Rows from block 4 of a small self-supervised audio encoder (BEST-RQ), named by matrix and row number. Each number is 500 + 25 x the weight over its row's rms, rounded and kept within 0 to 999. All counts start at 0. Numbers have three digits each.
After each channel's rows are labels from the 100 clips, of 14848, where the channel reaches its highest value: "loudest band" is the band of the loudest frequency at the time of the peak. Only what is clearly more common there than usual is listed. The data: acted Russian speech (Dusha).
# conv: width-3 conv, dilation 3 (model.blocks.4.conv.weight, 384x384x3, each kernel summed), inputs 308-383

conv.167:518499490503504493531522553491497482509529526507508485486494522512500513518483501478474503466532481503497507509498527442482512480494505511503498480498498502508533525443454496463497519491518518496504514491521530491514477543490503
loudest band: 250 to 500 Hz

conv.101:449498498479494507495491483519495501484511493494496479470469515499487458500513471487496505493507490567500491509518536468465485521476492520465504506509459486484522520459488493504525467470525514497527513520517442482484425525480500
loudest band: 4000 to 8000 Hz

conv.123:448549512514543478524512502508448486477533505547494510509505514472544507531442499495492500529472516526508498450542504522473473513519491560503471457472486500521537510520516544511507494492485556508535555484533426549557489501453486
loudest band: 4000 to 8000 Hz

conv.120:490491483465503494421474471509495480475510472461531532449443478470515485476493530503507510465474444470501455521486501493510482511520505517507521485524489515509504471505477479528492516474492526471475488535484514489498519512469480
loudest band: 4000 to 8000 Hz

conv.7:508504509522497466474505504504496543518494496437545523478442510504451479503449509499483546520486481460473444490461534502497510505519507506494515486529562487455495487507491517503515528502506534473482529538445495486508518542455482
loudest band: 500 to 1000 Hz

conv.323:465555462506478504493523473530516539470457500515472492473505485526497478489520479488524457529439520471518511476480501536540516492478496510510550508489512491510552539512471527533455472502511531490477464525478521515487477499445534
loudest band: 2000 to 4000 Hz

conv.14:532508500471454467496470460519486494468536483497500488500535516574443512507504475510517503537475506482461456522485515500483489482533490479495500522508553449502486525491504485520496522511493429495516494484514525461505476467483502
loudest band: 1000 to 2000 Hz

conv.383:500499508543518503515478504475506480489555508516546463511453499509503535485532492508472473516495531469479486462498487477510484535486504528536495485502537514451473459502491539478484482480487477533484471516500486492450471529510501
loudest band: 500 to 1000 Hz

conv.339:491463482544530486470509512500502519516512486522517477479497481503510472518490543489479509458490498502529532517496526482504494521478538488579503473506514514485498508489530418500494506544489502526472495532497518520555530487516544
loudest band: 4000 to 8000 Hz

conv.100:478485508493481522516505516492474520536479515479473503510524501522486498511480460492466487490513491478507521533480489482506510510514464535499494503496498528531497467513482528476418510490512507534525442485496453468498480506480440
loudest band: 500 to 1000 Hz

conv.164:539474512517519472520532519479468499498513505471473507514484501456487526539494488512494523480498492444520498475457520503480478499498481494487483475499532514503485492506490489468545537486516494507519497465496541510503470498476499
loudest band: 4000 to 8000 Hz

conv.124:473484495524468522472515510492495493525485505452517494506495495493501458535521483484503510490509531485518520499506504455490464497516477523531512537485478495475467479506512453467513499532520527537460513541534530501489503510513526
loudest band: 4000 to 8000 Hz

conv.275:494530459503497481493536523412527451490498460468497470500509534514529513478509528491502448478481519485496515486510518453521494557548500460502512548473530473451493518508504542461492436512450497500507502518493462465435498496532465
loudest band: 500 to 1000 Hz

conv.87:489481500512509511498505465542453554526534528484494524461498501471489530523471537506513475516497504530484503505494518478517520493511520504460467488463491509504487506501511507497493494478481496508502524505526514485480477487538504
loudest band: 4000 to 8000 Hz

conv.331:487514528552467526527518522501471526511513529546510531533473487534479500513505526451515514478484501495504500476526500485502493528526510496576526485539462476515507480544508526512519487460536517505537490493504513511531513530497521
loudest band: 4000 to 8000 Hz

conv.371:518514468506492432464460473508487506478497470505492554503494527481496517477449526451457458513463498493536446500496510491503485514481450533529524472512474503509458477524543478498475496469481487465499496453469492522488512475473502
loudest band: 500 to 1000 Hz

conv.251:514515538500444496440464459487480568484512488502559488480496528521503518545498475511542471514477491487499524502513552501468471508564496491505506497515498471498465517515486477521477503528503478510500550531493529469501492488500514
loudest band: 4000 to 8000 Hz

conv.217:487468492524513509520487497518453509509498478501447470519554524523518480494496500476495505516502537510536564515504509461524514493459501495466490523496461508538492492467521519535458497524491505512541506480536525513519542508515541
loudest band: 4000 to 8000 Hz

conv.219:499443501479469465481466460510481522513488461486495478476510477479494520482493460467482479476511524493503524475532529496469470494491472507492487512511501518491518484468535502516491482506498524503496441494486516495448486520464474
loudest band: 4000 to 8000 Hz

conv.94:472508479460535500488472526481490501504482496518475503503488457552501504467516517506550539459523510513522506457536463521534529473494480507504532493480473547529543463481467502517505528492482523518484534428462491471520502492473494
loudest band: 4000 to 8000 Hz

conv.239:495519459489458485515542513500511480494524482496482503485502532490486474505493487500514478536462485481479500487502518537479517502506498477492484515509483452491511501486523511486501481486504483508468513501450495502522492457509523
loudest band: 250 to 500 Hz; 500 to 1000 Hz

conv.324:443512478466470495527475481522502468457506479464464510489523448529503521499487472514485546481475509484490546536498441488474503505445479499475464504448485532509501454517455498514492501497517524492525496505492480485525486483472506
loudest band: 4000 to 8000 Hz

conv.159:492479513478475474482421478512483537468517457499515513502506534527477516526487486486545503557470494481465469511494494486468496547471493510507522475483504491516460497542447493536485505547527486517495539495501483500518486525490533
loudest band: 1000 to 2000 Hz

conv.72:490496492489483453489483511518504480517533448469540486474529500507523483490489511512476472498491522486456488523528512447506510488501492500513490500536480497473452498479532499474463498500536515538463549521466489514471518500523467
loudest band: 500 to 1000 Hz

conv.376:488489451456515477471516516494488537500526480498508511514495443504497473494514483522513474499486526469507429494493559482495471533482487477508479440505503470511492509488548506467482507518509542502504519503432495525512502468462498
loudest band: 4000 to 8000 Hz

conv.102:490478519469493492534504497517507496501527506474538477484471474525509467459512527560473507522493547502495500525502445466503519519495510514491498477509493458502483484506492481539477520512504504510465518478522498542493511542488514
loudest band: 500 to 1000 Hz

conv.30:481516464553562504515482516508532531507495476534506473502476510494510498519474520502505512501493501507523474479550470479556505495470510508571480488465533547496484456521503493495473479545486506509499501543470492539481544521506526
loudest band: 4000 to 8000 Hz

conv.241:513513529531527521479487507508517494468515505461499493492489493550501506541543499466513498476455495518444499509521498485474497519495520496476491529514493475473512484502462492496536469519525489517477522510505471476490513526543539
loudest band: 1000 to 2000 Hz

conv.289:564505497514514504534492476510481479456522509502503528541469527467487548489461484499526521571487520492543488523501477529508492498529488506492497503511591525517546498518478570552515516521465555462509493489514522510537507490437494
loudest band: 500 to 1000 Hz

conv.183:470537511495508489519508534502494489512505523506474515484478519499467526483493495484479504515510494492507499465513513523496455493529470521518500517479464502498492488492488485492529495486535522546502490497505494511508493530448474
loudest band: 4000 to 8000 Hz

conv.93:497529530504494495515492493527470518456509515492492496512458498503526504496525490490496474519499511514531529484485526494484477499485504543476546472542478522510486496476520475534540548537515484517486478506506533507535546525486494
loudest band: 4000 to 8000 Hz

conv.39:473529503465498470502514482505515501489496492466504454526521489550449507515495458483451455529510477502514523491484564518485487528508479489453497499500494503482509547477536490475514512495514459479560490517504506500483485455467510
loudest band: 1000 to 2000 Hz

conv.1:508492538511521436507501484498497539501508506517492479490506482502547525502491511489472466497533519510530550503545533489497475490510545476478494451517464535527531523470523508496468494533500507479497536481498537480513549490502447
loudest band: 4000 to 8000 Hz

conv.16:494519488492499463471462522561496513493512489532521541499524506494533526494493513485500503514475511516492466461514514492501469504497498500526492516488494524490497490482533517489446510494501520523488493524483481513528475486520487
loudest band: 4000 to 8000 Hz

conv.341:451516511508471476513501484522479463485501514482464519498462544532501464483501468512538462490469524484478504419437523501453488526502492454480486520501449448540441508460487550517508461518492498550537467507520514512474519513511521
loudest band: 2000 to 4000 Hz

conv.4:453529532512493483547469479540536503497539546492484522462539507532487483523525495452522505485481487512523536522483460488488490502474467488472502465464435492567492523520476517497491490435513523518501459496499480469507474449516488
loudest band: 4000 to 8000 Hz

conv.13:535487463466515471490519467554487514496467494513486497529466531540483534482487474526430506503506510525509484540486488487519496475488491506476517498500548523498555492504453527474465509501528494461485480485452476533507481501452457
loudest band: 4000 to 8000 Hz

conv.229:499477486540501470462481535450455549533479515539496537479499520488532503511500522536482509499518501473484478486467534467518482526500502505535502528492492457502537447488500457489503514458505476488440478485497511531500498520459500
loudest band: 4000 to 8000 Hz

conv.254:497501470519527483498458468470498526515481460497496474497497478496497497464528491482505490494503489478473491476489500503553482458493492514503500528530511526510473471492496522501460493523457460484521492504520488499473487487514498
loudest band: 4000 to 8000 Hz

conv.284:506542524518465505432461531478517490493488482486551549480525504558519461520540547528509473496484523509483445509536520489494493504479513516537540514459496483473453482517479503519483460509517523504535545543539489501497481510516516
loudest band: 4000 to 8000 Hz

conv.173:480526468497562477480530518517500504504531483517552510491501489493524508530520546473517524485451467510503551471527507478529488542505536508512498456504489543511533524490449485463508484506500496468479526527499489497501472480482501
loudest band: 4000 to 8000 Hz

conv.228:521446473486507475494504447543505489499514460517456454508491439487517548490464465503478486507467528527479486515501510457516444475484470520481467507500526524490531464507496520509460485506524502482504510523496474522501506475485490
loudest band: 4000 to 8000 Hz

conv.165:554476506468492475467520485521501515490471475446531441499487480509497503495442471478477487496493537488511446497513546506489529451550540485502515507507567456492492496475499527457489492524457518513489507519459494462483516484501486
loudest band: 500 to 1000 Hz

conv.58:515503491509490495526504522450492489513514487504445464453472506503505570521470528531502552512495491491470512523465529509515463518530507493498450511471534514466513525513493529491490456502494500497497507515513471496506499518511499
loudest band: 4000 to 8000 Hz

conv.138:457508544539514460476490489551469493468480509520524482463506519483514482471534481473534475471462525471522518459505512475523485513468519510497507488497451536488511520511486531511544499501499488545547489472491534519517455524493512
loudest band: 4000 to 8000 Hz

conv.212:557527504486465450513533488506488510523481483466462504511464476502498521478470488539493447480460500490522508521531505507480530491443524452519489517533540443492501506456528530455513522465484522527520486515506527542495505532506498
loudest band: 4000 to 8000 Hz

conv.292:528533525503517507502507488495478501499554511513489499511503520518499518486488497528487485472473410498488489511474538489462513502510509504493489490510506484480488535484523508487519488501550545496513462498509505521524512549501483
loudest band: 4000 to 8000 Hz

conv.300:474482502527510488507485538503465513494535493510521497495504520506506570551540551500486515480482504472509507473493490444519505545528523458507507486492503472515495508494435522464478495511538504479460492509487480494522523539507473
loudest band: 4000 to 8000 Hz

conv.148:486487542502521518523522483525462514507515507495486512515506516479497490502487507499489500500514504500488527505498514525474523499480510526474508509513401529494482474472468431540547515493521517520500491510532517521547534507520531
loudest band: 4000 to 8000 Hz

conv.181:505499566513476466497471488500459510480500541514477510496470513474546478512571503541529511528496487523502484501515516515493508469505486530499531489500495499499494484504510497550506502521536474528533491497506519543513524550466504
loudest band: 4000 to 8000 Hz

conv.291:485496458466491478458482515516517486503509476446469504515460485468498515468534481477507524504465515492403483497462507505481474474477476497469497482518494466487493501506485521500496508464544482506518458524479502471511472473473522
loudest band: 4000 to 8000 Hz

conv.170:479509492516474485477485522498513459521540472514510506446521522513494462521503472501493488520515500499535482512506509499494490542543489503539472510503497524488472484540532481508470505509510469525474488507506499477522470457492510
loudest band: 500 to 1000 Hz

conv.95:499488458467545510526533482526491539515500479506465517510463512445494527479477502503541501516508498530471509481533526509507485471514474502460494489513474520541492493478513495477518470463459509524434519496494466504493518488536504
loudest band: 4000 to 8000 Hz

conv.29:470531538495489486489462511546448542482488475517518491512488519494488528534450532466527492526468500500496499504520496465517501523532519497531503498523488497501490513501482513484467461500494539493521499490504483530494514506489468
loudest band: 4000 to 8000 Hz

conv.372:425525479509439473506470468518517547489515449476493474507523477482484500516517478448459469458471488500499503513503540462472504490487492495571510529490483469503473503489514455526502519481534521518494495502491488531513511497498511
loudest band: 4000 to 8000 Hz

conv.40:471504503508514491504492536512545482501510493519555441536528457458478462484510503519511482515495521484531497498517492478474460494474504480502516519493479490474518509527529470499549512517476510468477563495484480508489466504485527
loudest band: 4000 to 8000 Hz

conv.262:537496503477466485525516513503484509511472508496462545508510489483469506454474511498489513489508518476479520504490470490497547509522527501511513549536520497486489500515466560493460514507502520476449441461493488504526499490493413
loudest band: 500 to 1000 Hz

conv.161:462481458509500528508510508545513564558466506537523501499525505528475502542507517479523468492494499509472455496542464481533515482484511539472553469470470506514515500465485509496477477498485528488474497513497496518549496499484516
loudest band: 1000 to 2000 Hz