Rows from block 2 of a small self-supervised audio encoder (BEST-RQ), named by matrix and row number. Each number is 500 + 25 x the weight over its row's rms, rounded and kept within 0 to 999. All counts start at 0. Numbers have three digits each.
After each channel's rows are labels from the 100 clips, of 14848, where the channel reaches its highest value: "responds to" is what is common among them. Only what is clearly more common there than usual is listed. The data: acted Russian speech (Dusha). In brackets: how many of the 100.
# conv: width-3 conv, dilation 2 (model.blocks.2.conv.weight, 384x384x3, each kernel summed), inputs 55-109

conv.234:454520529517503538522518496500500498463491538511520512517478516503529512470492515499498450523512498524495517517500499501462496477537493523486456491498475495521518497
responds to: emotion: positive (39)

conv.57:521504479551502499516521529503528498391489535521494514477523481513491548490525511491540491479513483534521547495538489553402520482507514521513529504519503486538513498
responds to: emotion: angry (44)

conv.349:499492516519483464499525537463502468521520467483497486520507519488466476538478487493497507520504532493521530441494529521517575511529514495489489531481536503501463421
responds to: emotion: angry (54)

conv.50:526480501498452487503482492519442514505515477529503520503534456538508539498467515499497513537480483542508482519478522479530524512519541516511491475493498455492484501
responds to: emotion: angry (54)

conv.6:528506510499487495578489487423475464514486482512485502503487486522538508492476532475507479516507496519514511477453495527500526513497484542500477500514483506528441482
responds to: emotion: angry (40)

conv.246:500487488529499461458529497535484483496502443487488530510514523480493448509564479560499515481483546544504441511511450492518518497480502516506480536508532450519481494
responds to: emotion: angry (47)

conv.38:523467471486514484522456506533485472523540513521449518464448476505500511502525496521484522517510474522518467494514513488517473495507485537498502465488472508531484507
responds to: emotion: angry (49)

conv.132:494511532520495493510514457503508497503490522510517498485527453529514539475534487481486459579464507515496492507497458497526485516485463505484473502471443452562514516
responds to: emotion: positive (40)

conv.225:490515479465494500493515507513527514465499510469554524553517521542513514534499475537472462483486505522496532516495482541477509520507549532501518503534449489506510463
responds to: emotion: angry (39)

conv.64:490557513504492498509531482510564512495524489476497522525520526493482494541556522512524520480479470505476497497493512492525522483483487470545496536521483492496494503
responds to: emotion: angry (38)

conv.137:504487469530497518508496503516485481520490494538442458551509501460518525488546502530540525461507496456498490523559492498530487473512513476522536485490511474545499497
responds to: emotion: positive (39)

conv.104:499489497513461421518506446525490487503479440455500483491543522501466436456522475533540491510479464507481473466557510528509522513488496505509485538459460535513543515
responds to: emotion: angry (40)

conv.113:487489484522487516531483477509516507495455526501505522465509507514491482510511527499512485498488464483477490483529489532513497565511476470450503537495502518554513505
responds to: emotion: angry (52)

conv.300:546508502518481465508517517508539490396463538485480489542495511498500524468500500492512460496521524446522506507579491490392527492525493517537517498478500489504528506
responds to: emotion: angry (40)

conv.158:516517503503414508516506504504536498502520500442481528471489512492488462479504487519470522503426524486527513506483470493502493496505489476469487508456501481461507480
responds to: emotion: angry (41)

conv.58:508466483535508480510482521501527487479537444499473530462520460499472490514483487509506512482539476498517502491494492537464511460513499495516476454453479498482505448
responds to: emotion: angry (40)

conv.177:508506500505543473521475501494471464476515448529470491475526499499496469477500477509480491527441487516472502504494549486459490532474517538460469501500507507492512462
responds to: emotion: angry (38)

conv.237:506464529502519502509531536471515504479517480510501528476493504532509484489519452471528521516497496497474538474470485501487507491541515472466503493478450525548476474
responds to: emotion: positive (39)

conv.44:507555469517498533466501455494475496496505512485503517470506481550494498477502481504523488487497488526500500500493456513516498437524498576477517448516480457487507478
responds to: emotion: angry (42)

conv.235:548494513531503500509517485515527458512535468484483500473466540495511529511464470514515478524526495516519491532481512444501495518514465512507480512474506491533513516
responds to: emotion: positive (41)

conv.145:504505527509533499506500481495541504512526502455539478500512546487499480503449471465485475461490534462485550508502447485514486481528475493535525527484505490514508486
responds to: emotion: positive (39)

conv.247:449512462495510494477510568486514510492481485517490490490516464521511518467471476496509496473454480460530505490520532475495508513503511478554496471505484470530504507
responds to: emotion: positive (39)

conv.136:561523484515519521465520526510500509515529491516491498497504480537497452519512513479495466436500458484561494478518533519538511470492519527455517499519505488512526506
responds to: emotion: positive (39)

conv.356:538475536511511470527528496508550433511507473475458482548470551472500525509461502436532494487512490510520510479522518452505511476533517462487469518482489467468487499
responds to: emotion: positive (44)

conv.12:470553534538527485477492506506495530472437503490511491493513503502475462501567491498499503480505495492506526501521527515518512509535480467453474490575470484555531497
responds to: emotion: angry (45)