{"model": "self-supervised audio encoder (BEST-RQ)", "n_mels": 64, "win_length": 400, "codebook_size": 256, "norm": "batchnorm", "widths": [384], "grad_clip": 3.0, "steps": 6500, "lr_schedule": "linear"}
Rows from block 4, named by matrix and row number. Each number is 128 + 32 x the weight over its row's rms, rounded and kept within 0 to 255. All counts start at 0. Numbers have three digits each. After the name is the row's rms in percent of the matrix's.
# conv: width-3 conv, dilation 3 (model.blocks.4.conv.weight, 384x384x3), inputs 215-257, a 3 kernel for each
conv.47 101:177146095112104104106136123062124084138125125097120084091141122148139088095117110131144164140108137167153103110141108089146161042122098171156150152137161126086148130112161212140081216111119079086113163136109161176131181061113089111052148097177169133083109106096126143149112134120130016139186145125183170164133146118074107139125133120132176145182114149180174135106066115138147115105099157
conv.48 101:124136141111133162166122139109124163140091115108128121144095134149150143068102187130134150221128158114098125097124123112055089127140085143130158078137082095127159109140145098094144177134147120133127140187151100169103131124124119137173106110134133102141054094044129203185098135196125124104182125136117116114141152112149078127124115156116147179126154092141171147129150111149141075123096133
conv.49 097:117174124152151101123124123111125119130055198126060093198161128129109082213095142118138129092139091132131110101139123101118099122115156144139173124117150149128096149095124149117079182057108092108075106082108172108120152108071111104101154106141137104156140083036137164149081111156150127140127132130158152154160082126102146164161112107131075162138127101149112118103132095160121137127159087
conv.50 099:168141109114118114112113081112170118107169101154112149180125128114085117135178109114057108060149130148121128121165096099088114114099096109166130134104114138129162051069116109065158141041114118111112092116110172172151085092088114155117117154131115174128115151152122185074139138109127105151156153120105146179132124159116152100147110089168177130109149160143163105171053062161148071132142069
conv.51 102:124138142091133131139128066078124157083162141139121153126129191152160089130110119125124105150155144106155152183171121139125167167214168170180102080090150115124101075113073133111124133124158122128114089147150106142136103067130120120125065138089114157177100115086122092115151131088118070144123199105125051101141160167135141160102089134054120139123120103095124103134185158092090136164148159
conv.52 100:159154117148086112142112125154127164127119148140147175165197148061086094140093163112161079099144091066111131111133147160151100117133145113151119155157125137034115126092076091126112142099161173157091149105146130117128152140123135055151164190117131184058135127137133154137150122098174121141140106122136111148115118096117167054136116144182091144140126095126134209144167062112104125133145127
conv.53 099:166127152136129104158083136103099161085127118098143193158138067154204131106117142120100161173069119141101106153122122155084129132075143097122152118120102114069088103105125132151194156168103144092093152152083142146105029108133133155197117072140120082205148173145129145094131080134098116093111108151108159091148143169122207131106109096131144125132136107155127098128201163140137109127079145
conv.54 098:124154119099124143156109142113124146079093101139100073162067096163112137132091151163101154122103124116080099179106122125117136153133112135049127113152109135057158122152180112125135106141077141090101104127146149117138118100111139146133185103154137103151154120143140134145144088130088137068094140099129088078128106170116139112152125104134085108107127115108165064138152172194100086126107113
conv.55 101:132121078116132150042126176160153132113130106161046119136106110137096117138162137121169092116144131120119162133120131180140112213097144160106110132108135143117165083101127092183151121155116017127098095117129149100162123099131108130120155151134131099151198094107116117083158133162125121092115152131143116121145141112128138138108096132073098114157147206093126183130132103175117147095119076
conv.56 097:155016146110099157141096151072124156122123134092116122125095127158155164081076143075113185127119124157128120125131103152129076088119168080117141048132073102095178131130124139129128064162076120144064124137114112123103108087125136169112093116128120139133066145152099177154067090159127115124201161120107116104100174100186128094143121127134095151110072104155140126111139101124126172141105119
conv.57 100:112085114151119201176175115090121095135194147152158149094123082102133031095093133139137158204130129185135138148165169145088131119143096069084107141132095113194139118150129145099154124133167134189119136184169104111138102138160159108178137122124172123174104077086179149185105133114113122164103134135088134109054150138093167046091168116170153185129118068136174140153167154147092120141157177
conv.58 100:129179076150094102158077105136109072118235105099145169155054120118130130105146131102130199099082132077083152108103101126158190135156166104138108110110122099085101145136154133189127140125189124127138073099079168118122094124144078052094129177170169178182107154130148139104119114130139120151143097110110137119134131155157124100151098111190174140139089090163116101101121141145099119085170063
conv.59 102:160153165161166128139116098134107110143135090119155145128155057110173104145108134103178113105117102124201136120154106134121164097129110134118079089124133156135170130129103060152175091170190170114086105066154140066141158145134117223061087129164072107063138140089101186141142169108130123128153082161080115139096097176051141070119128093147061086111117139080095152169129112128145101105093165
conv.60 099:070098113141150164116091158144105112141179183160103153095134139140134055125125165123129138123170153120134192153180111120081133061099146071135088077130096145135141111139123125135108124091126114157078132089119114088138109133081090121176116117125148137165145124120096115094151181138123172156121096111096117030114098170193128140128099161059134163186116171140094141157137136062068153130129140
conv.61 098:121106098105133098123134124094100125131178135155093124177115166066155129093161131095116164136135111136134146115110047104093186090105092171141104147143173128132123119119153118103133143114160096114156153108125164163142152120115136123139087071173102174125152138083121164087047110114098163141134097072099070112132192073147105085131126130197221098096182194122146185119085162107128122141116110
conv.62 101:080148084139110121142119121089126097067171078122088127126163081135115125121139134127084125164161119149123111176110201085155160142101182101120104100113135099135148172147089120113098158155110094125108097173141131113124117093152144135135103101169097125114131111154141153169102055086113098188171201080137088143085139164134134084082168093112168134114147054104188074115117182085110082101179167
conv.63 097:144158150159155141103130163172151127110105157137099167079099102142094098084099157163117127112072110139097150092120138136138115191136158025089116074083144127135193113161185118133119055109105172133140151168121101164134163112128154135141024077129106087100165129097150114130221168204185156082091108113165132149090080156097154149075143136105116173148167118119152169148152116100114147101115134
conv.64 098:149124185124148121148162156163120087132156088093081051099113122147157104091106127091088138164102126151135093146136123136120133120114162117100042144086133118130126154114121161127111127072136135139112168140171127079143041113182091097107082061113091071087194104130179114151150135162103095127129137137149103121090136068140120145153147162159130084131133148092126169088117139100109116185163098
conv.65 099:183162082109154129069120108087112106127085116151113135136159076102144146201086130142122164071126108052133120139084157157105123142149115130138106141095122143106111105146134110163142116151161101126138117129122078161107156132102107122116137135155090155099086130115160126142173165071118128069079125117079123137126142101154102136157092118139187129132090118114108184146133089118133143116134137
conv.66 101:107135132163155138081158071066133140101141102113095132160157117094120145165038116199125017150106076125111110079152113129108141113170078117130048146121111133164148126158137189115143118142160144105191120164130055123144154031102139102184153187133123078105131191113153143096101109179043118149101149152054143095137154119182121212104110149133139081148140129156152121153088137132135109152175107
conv.67 101:079141109118106159172109108120118073146080094112152137118135148120115122169059119071122150079075162109158125009100123143125145073108114130115127178096130156095044127114128099182126157189139139157150121129097155139101092065118106154131155129091140108140058125126142099161134114089161121141088122114067130111137153150153084166177112094178153107207151117156089068148166169053100163143169110
conv.68 101:133079143146143115124096112173109123115120091137188112107124078163114190101085107119132101099140095207192113127126089099143199147092139133134126082158052119121084114151086132139065109147133115132140133104137168085112057121114094170071150127129109127116148122113130156122143065080104127077084098127104127157135151126113183124144143095120143132130137218138137114147098112175193120130179053
conv.69 101:129184175130151139138098117191162123143165100147150131173156139140156119152060129161163194096132132133126184143118142128116081137159114134147128094162104056139153012106128124139201166108137208082060077081103160106118128114148144146147146117112088119147187103127118168150095151105136148130161099151144101189101161167032122049188023072134115176174124087128120106103197122082117135118115066
conv.70 099:114132134127137098068108093101123146093186126175079142229084128136126109155120168110137127098066129147152152123209122124179141162149127158175132106120163052152146069173107172175123190114137091139132117151150123211110114116102157162127140148121106090119158154122160119152072165107147093135120089157100154159140117152111144124166160131192180115165100129166109151108165132154187140147200092
conv.71 099:140081096115107100119114104117098091137110115120138130112083084078132153108099090119087127163111135059090133168141153125089059154152095133152129095127121116085113129156144105109168161151165107114143086081089143154151108107078098169166135130081173131149133095124161195099136150156124114139080113090162185123121125129119151137087139168109099099070089092149127146190143157178176182112099186
conv.72 100:122142120107148154136089154110141171103113186107162175089144154164097191094059088096108160137171163101136142153088129143126104149053150156155176114097110129173123125156161117142107098103135107038150119126081146234111134171114185152181139178064130205120087197104095147132175027157101127082127157135169113139131083145108143109112020165146107167117155132096139069122112112134124149162091134
conv.73 101:138148147130116089129117126130132181089108118140103156140111146107113037134110174141132114088111082124146142160099080076139133132089119116131111125152110122094141051093129088111130104142093145121162159142127110160108181107142163115055105097118074079081078098115147122109133078184142132097145176108171127138084105037117132086168111137112154110111153232137104216107108083164182124133123165
conv.74 096:165125150091108104108104188104095139146108174098131124153152097136076128093102122094142149100113090176120147068192140179096090110135117096138152146104100143128181142112149129218128103213109141147126176204134150134122119111145147148142103106072080085084077102092120134119147086145088122082209144119161126132132170164135175098118149152161123144110133127120129159103102167065107137161204124
conv.75 099:123114067152142148143118106131101162132127135184102159071092158124133144141104158121091152044112115092098170132147130104147160118137129128144127127164126122121068099133123104152129130120148120093171105118146152158105174133134085099123132124120111116132106110117148102092120118095140132101098135101117136132109076093141133131114079156118120123147145113082154125119069171032110117108113146
conv.76 101:153108166126127078099137118147125131166125085092174122110122159104136147108096130084134082173150118092185092083126087144115099198121152130117050173120157097190111121141136121144169082140112048107077133117145128112182179157157151143119154149112123136076123100093169108075129131130102117110132151117164141176140102142095137094160138144190072101155162129138191127098136106155171129104162125
conv.77 101:124172148139153094079128171139120085149172126145082074126132131039108124177188151157098101099158149107110100136095127081117110174096129133172142177113111179120147056174230096118160142106121194094135092101134152172156157107144150126076190135139160144069159138068134132105154134113159110121000177207145114172054119111072169135071108103139153136144152179095135125171135162127136124080087104
conv.78 102:117155112159125136071106087112122128105126163105091075122166146117147140141046145123166134051082122063152094098180171161123208125125143180108138175145173121096119132142105158151145189088113137106033160121179080184140111162102165186127122129182118106125137139118139114152134132083157165108093135135110169112127099138181126134122144105182167136141146133137055127040150076090158085120141151
conv.79 102:128154149081166152133160088137083106119037143119126120113118162134071164123080136167159143106099127127180146082112175117124087120090115125107119151124115159138070148154135151126171210106136069114135121102136138153112108130084134112078141114154129150136176105120090094125106138085126143174163130139110109034128061143076119187080122117158105174166085104159094103139139144127100123146118123
conv.80 102:139116175099117184137118080143086133151083122139178150164123155140141122051103146168097206088081113104109189131110065114107159144077139145152161108167102112089147111178138025138215116160151151167155156128127114105119112144101066195205148099135090100135113175153027143130161126113150156117104104108085157127119108119152134157128146133132167162142151078137139124098121189133124135135093137
conv.81 098:121084131105090156127156117153127139108122103110107144103117089129102176117147187206161112147095080097120141154113122113125119075080137118138103141197097135088092149122080144125133140218143139070113124120112129077089159098081150137118115096102146116172106145150150131122114038176090107118167106131140170055113136158097141230091128123137139111163106140116102114148078140114161150136092117
conv.82 099:105126151097129136074121078156112108189124151118102119155103140194136082172092131129133173135101121157146161164108119120171149154117166202128170134122116144158111137132103109171133189175110039107149078110079077153116109123092160152104178138112148131131169099157149088081119151156181098127146190120113112055104168128117132092148097139130084152116138125109110173157170099151125145108120119
conv.83 101:137140122089106091105134134104116028103103109143086101116169084113142142132083116141163145137122160173132128142150163134136152110152178145150069113139173131167081093138152150131102141134154110109051182177175097097140119149160104125048072110128071061081102071061121149100130140083094144130132120129105140137142149185139149112106122087092098152150164119090162168111129059067133103175110181
conv.84 100:116119152150226105148133150147136183149115109087100111106053161104082166110108110090074160115070160130084140116133152167117106104121104164155109158196149160177140139177088081145128106087154134167136164137140090102113094127141150155153145118084148088154170139153148128157118140119099149123091141186179157162065243005105107120111134115103089091153095166118098187127121141201153165171193121
conv.85 100:164134139112130130108095119126128123124129140159160159103190116062117104057050129120139068145147161125160128165131155167140136129132136037081087117131093129079195105152165121166154113153125193147116142186142151149146137161139171110111095132099127142138121115109163146106131137115142098109100132076190179167070125137129153100140116122108080163129135092152140150159154127145125124112132128
conv.86 099:109123171107124130116186129131109089119124134114182094121127092104156121154168176152157173122175084149185107129114107130083162111132137072052098130131080133046182161136147183136131154162160157142113148142132175137154131120160098186135159099136166170146104145104103161071146138170119046124145126114157132167143127153044134099195163158167165108133015179155119087129116144097172158112098200
conv.87 101:135104115109139137094090122137130082126183109168139093156102062145199145108150175161092175146138116119118141134072132138087124135129089138126088112111120135048162105141157147118120194139164095085085174162144141077147154106128112169101149026205099152129116095080109152171130128155116094120132092084114174131179148126142144061144144083102176185164106093159124089105110182147118129134098148
conv.88 102:103122105152173153142119117098150160075117112151053142136091119110176128156073101110135115120000130138120126105056079168160136161168119163150128150115139170086183101081107156180137189103112033045114133088121112120128164107110129091132114160121091107119100140099095106130092104072090064117103128125088126134088162073179077180107008149081098112109155166106092138069101175200137169141068122
conv.89 095:078135101159140145188142131134111115090154083069051087038072077173104160130095120120092142137037144058066066122178184185096147130138114120167142156156171167155152178150125161138144139061128142145115153109178092087140146191149136057129081119143106030123140164195119132153162163076149150150091135090137123117135125108060116192131098122064126096141110102121143104115166142049102071160157097
conv.90 099:086110138163180112102119146112143145113155133113098140101139097106108106179178144138176180186175097111134097120139110098141145149178118180056134113128134152104104109111053115138139105153151125122160120105171099151163102093175134105118091095163094179064127125101142196098116087128181128131122113073127123135119178140131137074059158122171189115129098118072130132148124138156166070157139156
conv.91 099:133110131073129155116131153109128111181145138092133125025154019128131039121125117119082160140160163107128178147123119131057110103172123086166122120072161145127179132132141079141131080100147103155110097138107103049072121160104065117176157091141147093145101156153118132150156160113127088099124137141140118103138096106144118146085116131118050128067091112132077103135111219111134123141144132
conv.92 098:111105124137118154146134143189127148132071157198113156138089150160189130104020119115088106143092143095091100149082099108164109094143125126110028099137103101096096139151152067124106180149086166146109131129121058204080123138119137159147082140074128096115112080168130153096107133143183097063129183138081074143083186113157132044134123108116124100156137131084076160155144109144155148132146108
conv.93 100:184127152168117130112117116134154128228144109055103145117101099133165118146142141125211119146126134161146160142119099119169140143118013125120194182128176105178150072092128137110130176121162130133171144156131149091089232118107145092128112132166162134113094055085197203177071106138188103148179131098139166146149048088080152167104116132215087088123154107157145101141156146095099078118115075
conv.94 102:045142109114137169183135151125125160048081105107123145069162124152156108081110139063146156088117132130179128103137101104177184129137099134129137245137137155141138173151124068158189139108123100135142154191127158140103162097117153119150109102139116090142115104133177084099122115126196100123071115114190071114131162097130186109156138124142098122083127141149122097105154106111090099085179068
conv.95 102:160135129000125113162101106144166183115127124136140135186134115125110124125108133082167168125143142171172115139149140107136102146113102149082148105143115106087131108102130036130186119137130129141118146131133133116081128119088184167157119093109099170119150116145178142209106149102142130114180114176145121169128127143131121068176181147215154116096140027126109042055115130191120100134166093
conv.96 098:068099106143118138147155144122136138055131151120153120120140123119153142129155105100158131170047096144152100054126137138125152135153144046124123113141136109145159011103106155111153138105138106095118113109146093064144107095138139129118072094165115115112157130135111148109064144132032135111065078071080147163132080139131113087125080104078104130114177110099200143132124146151149106081101136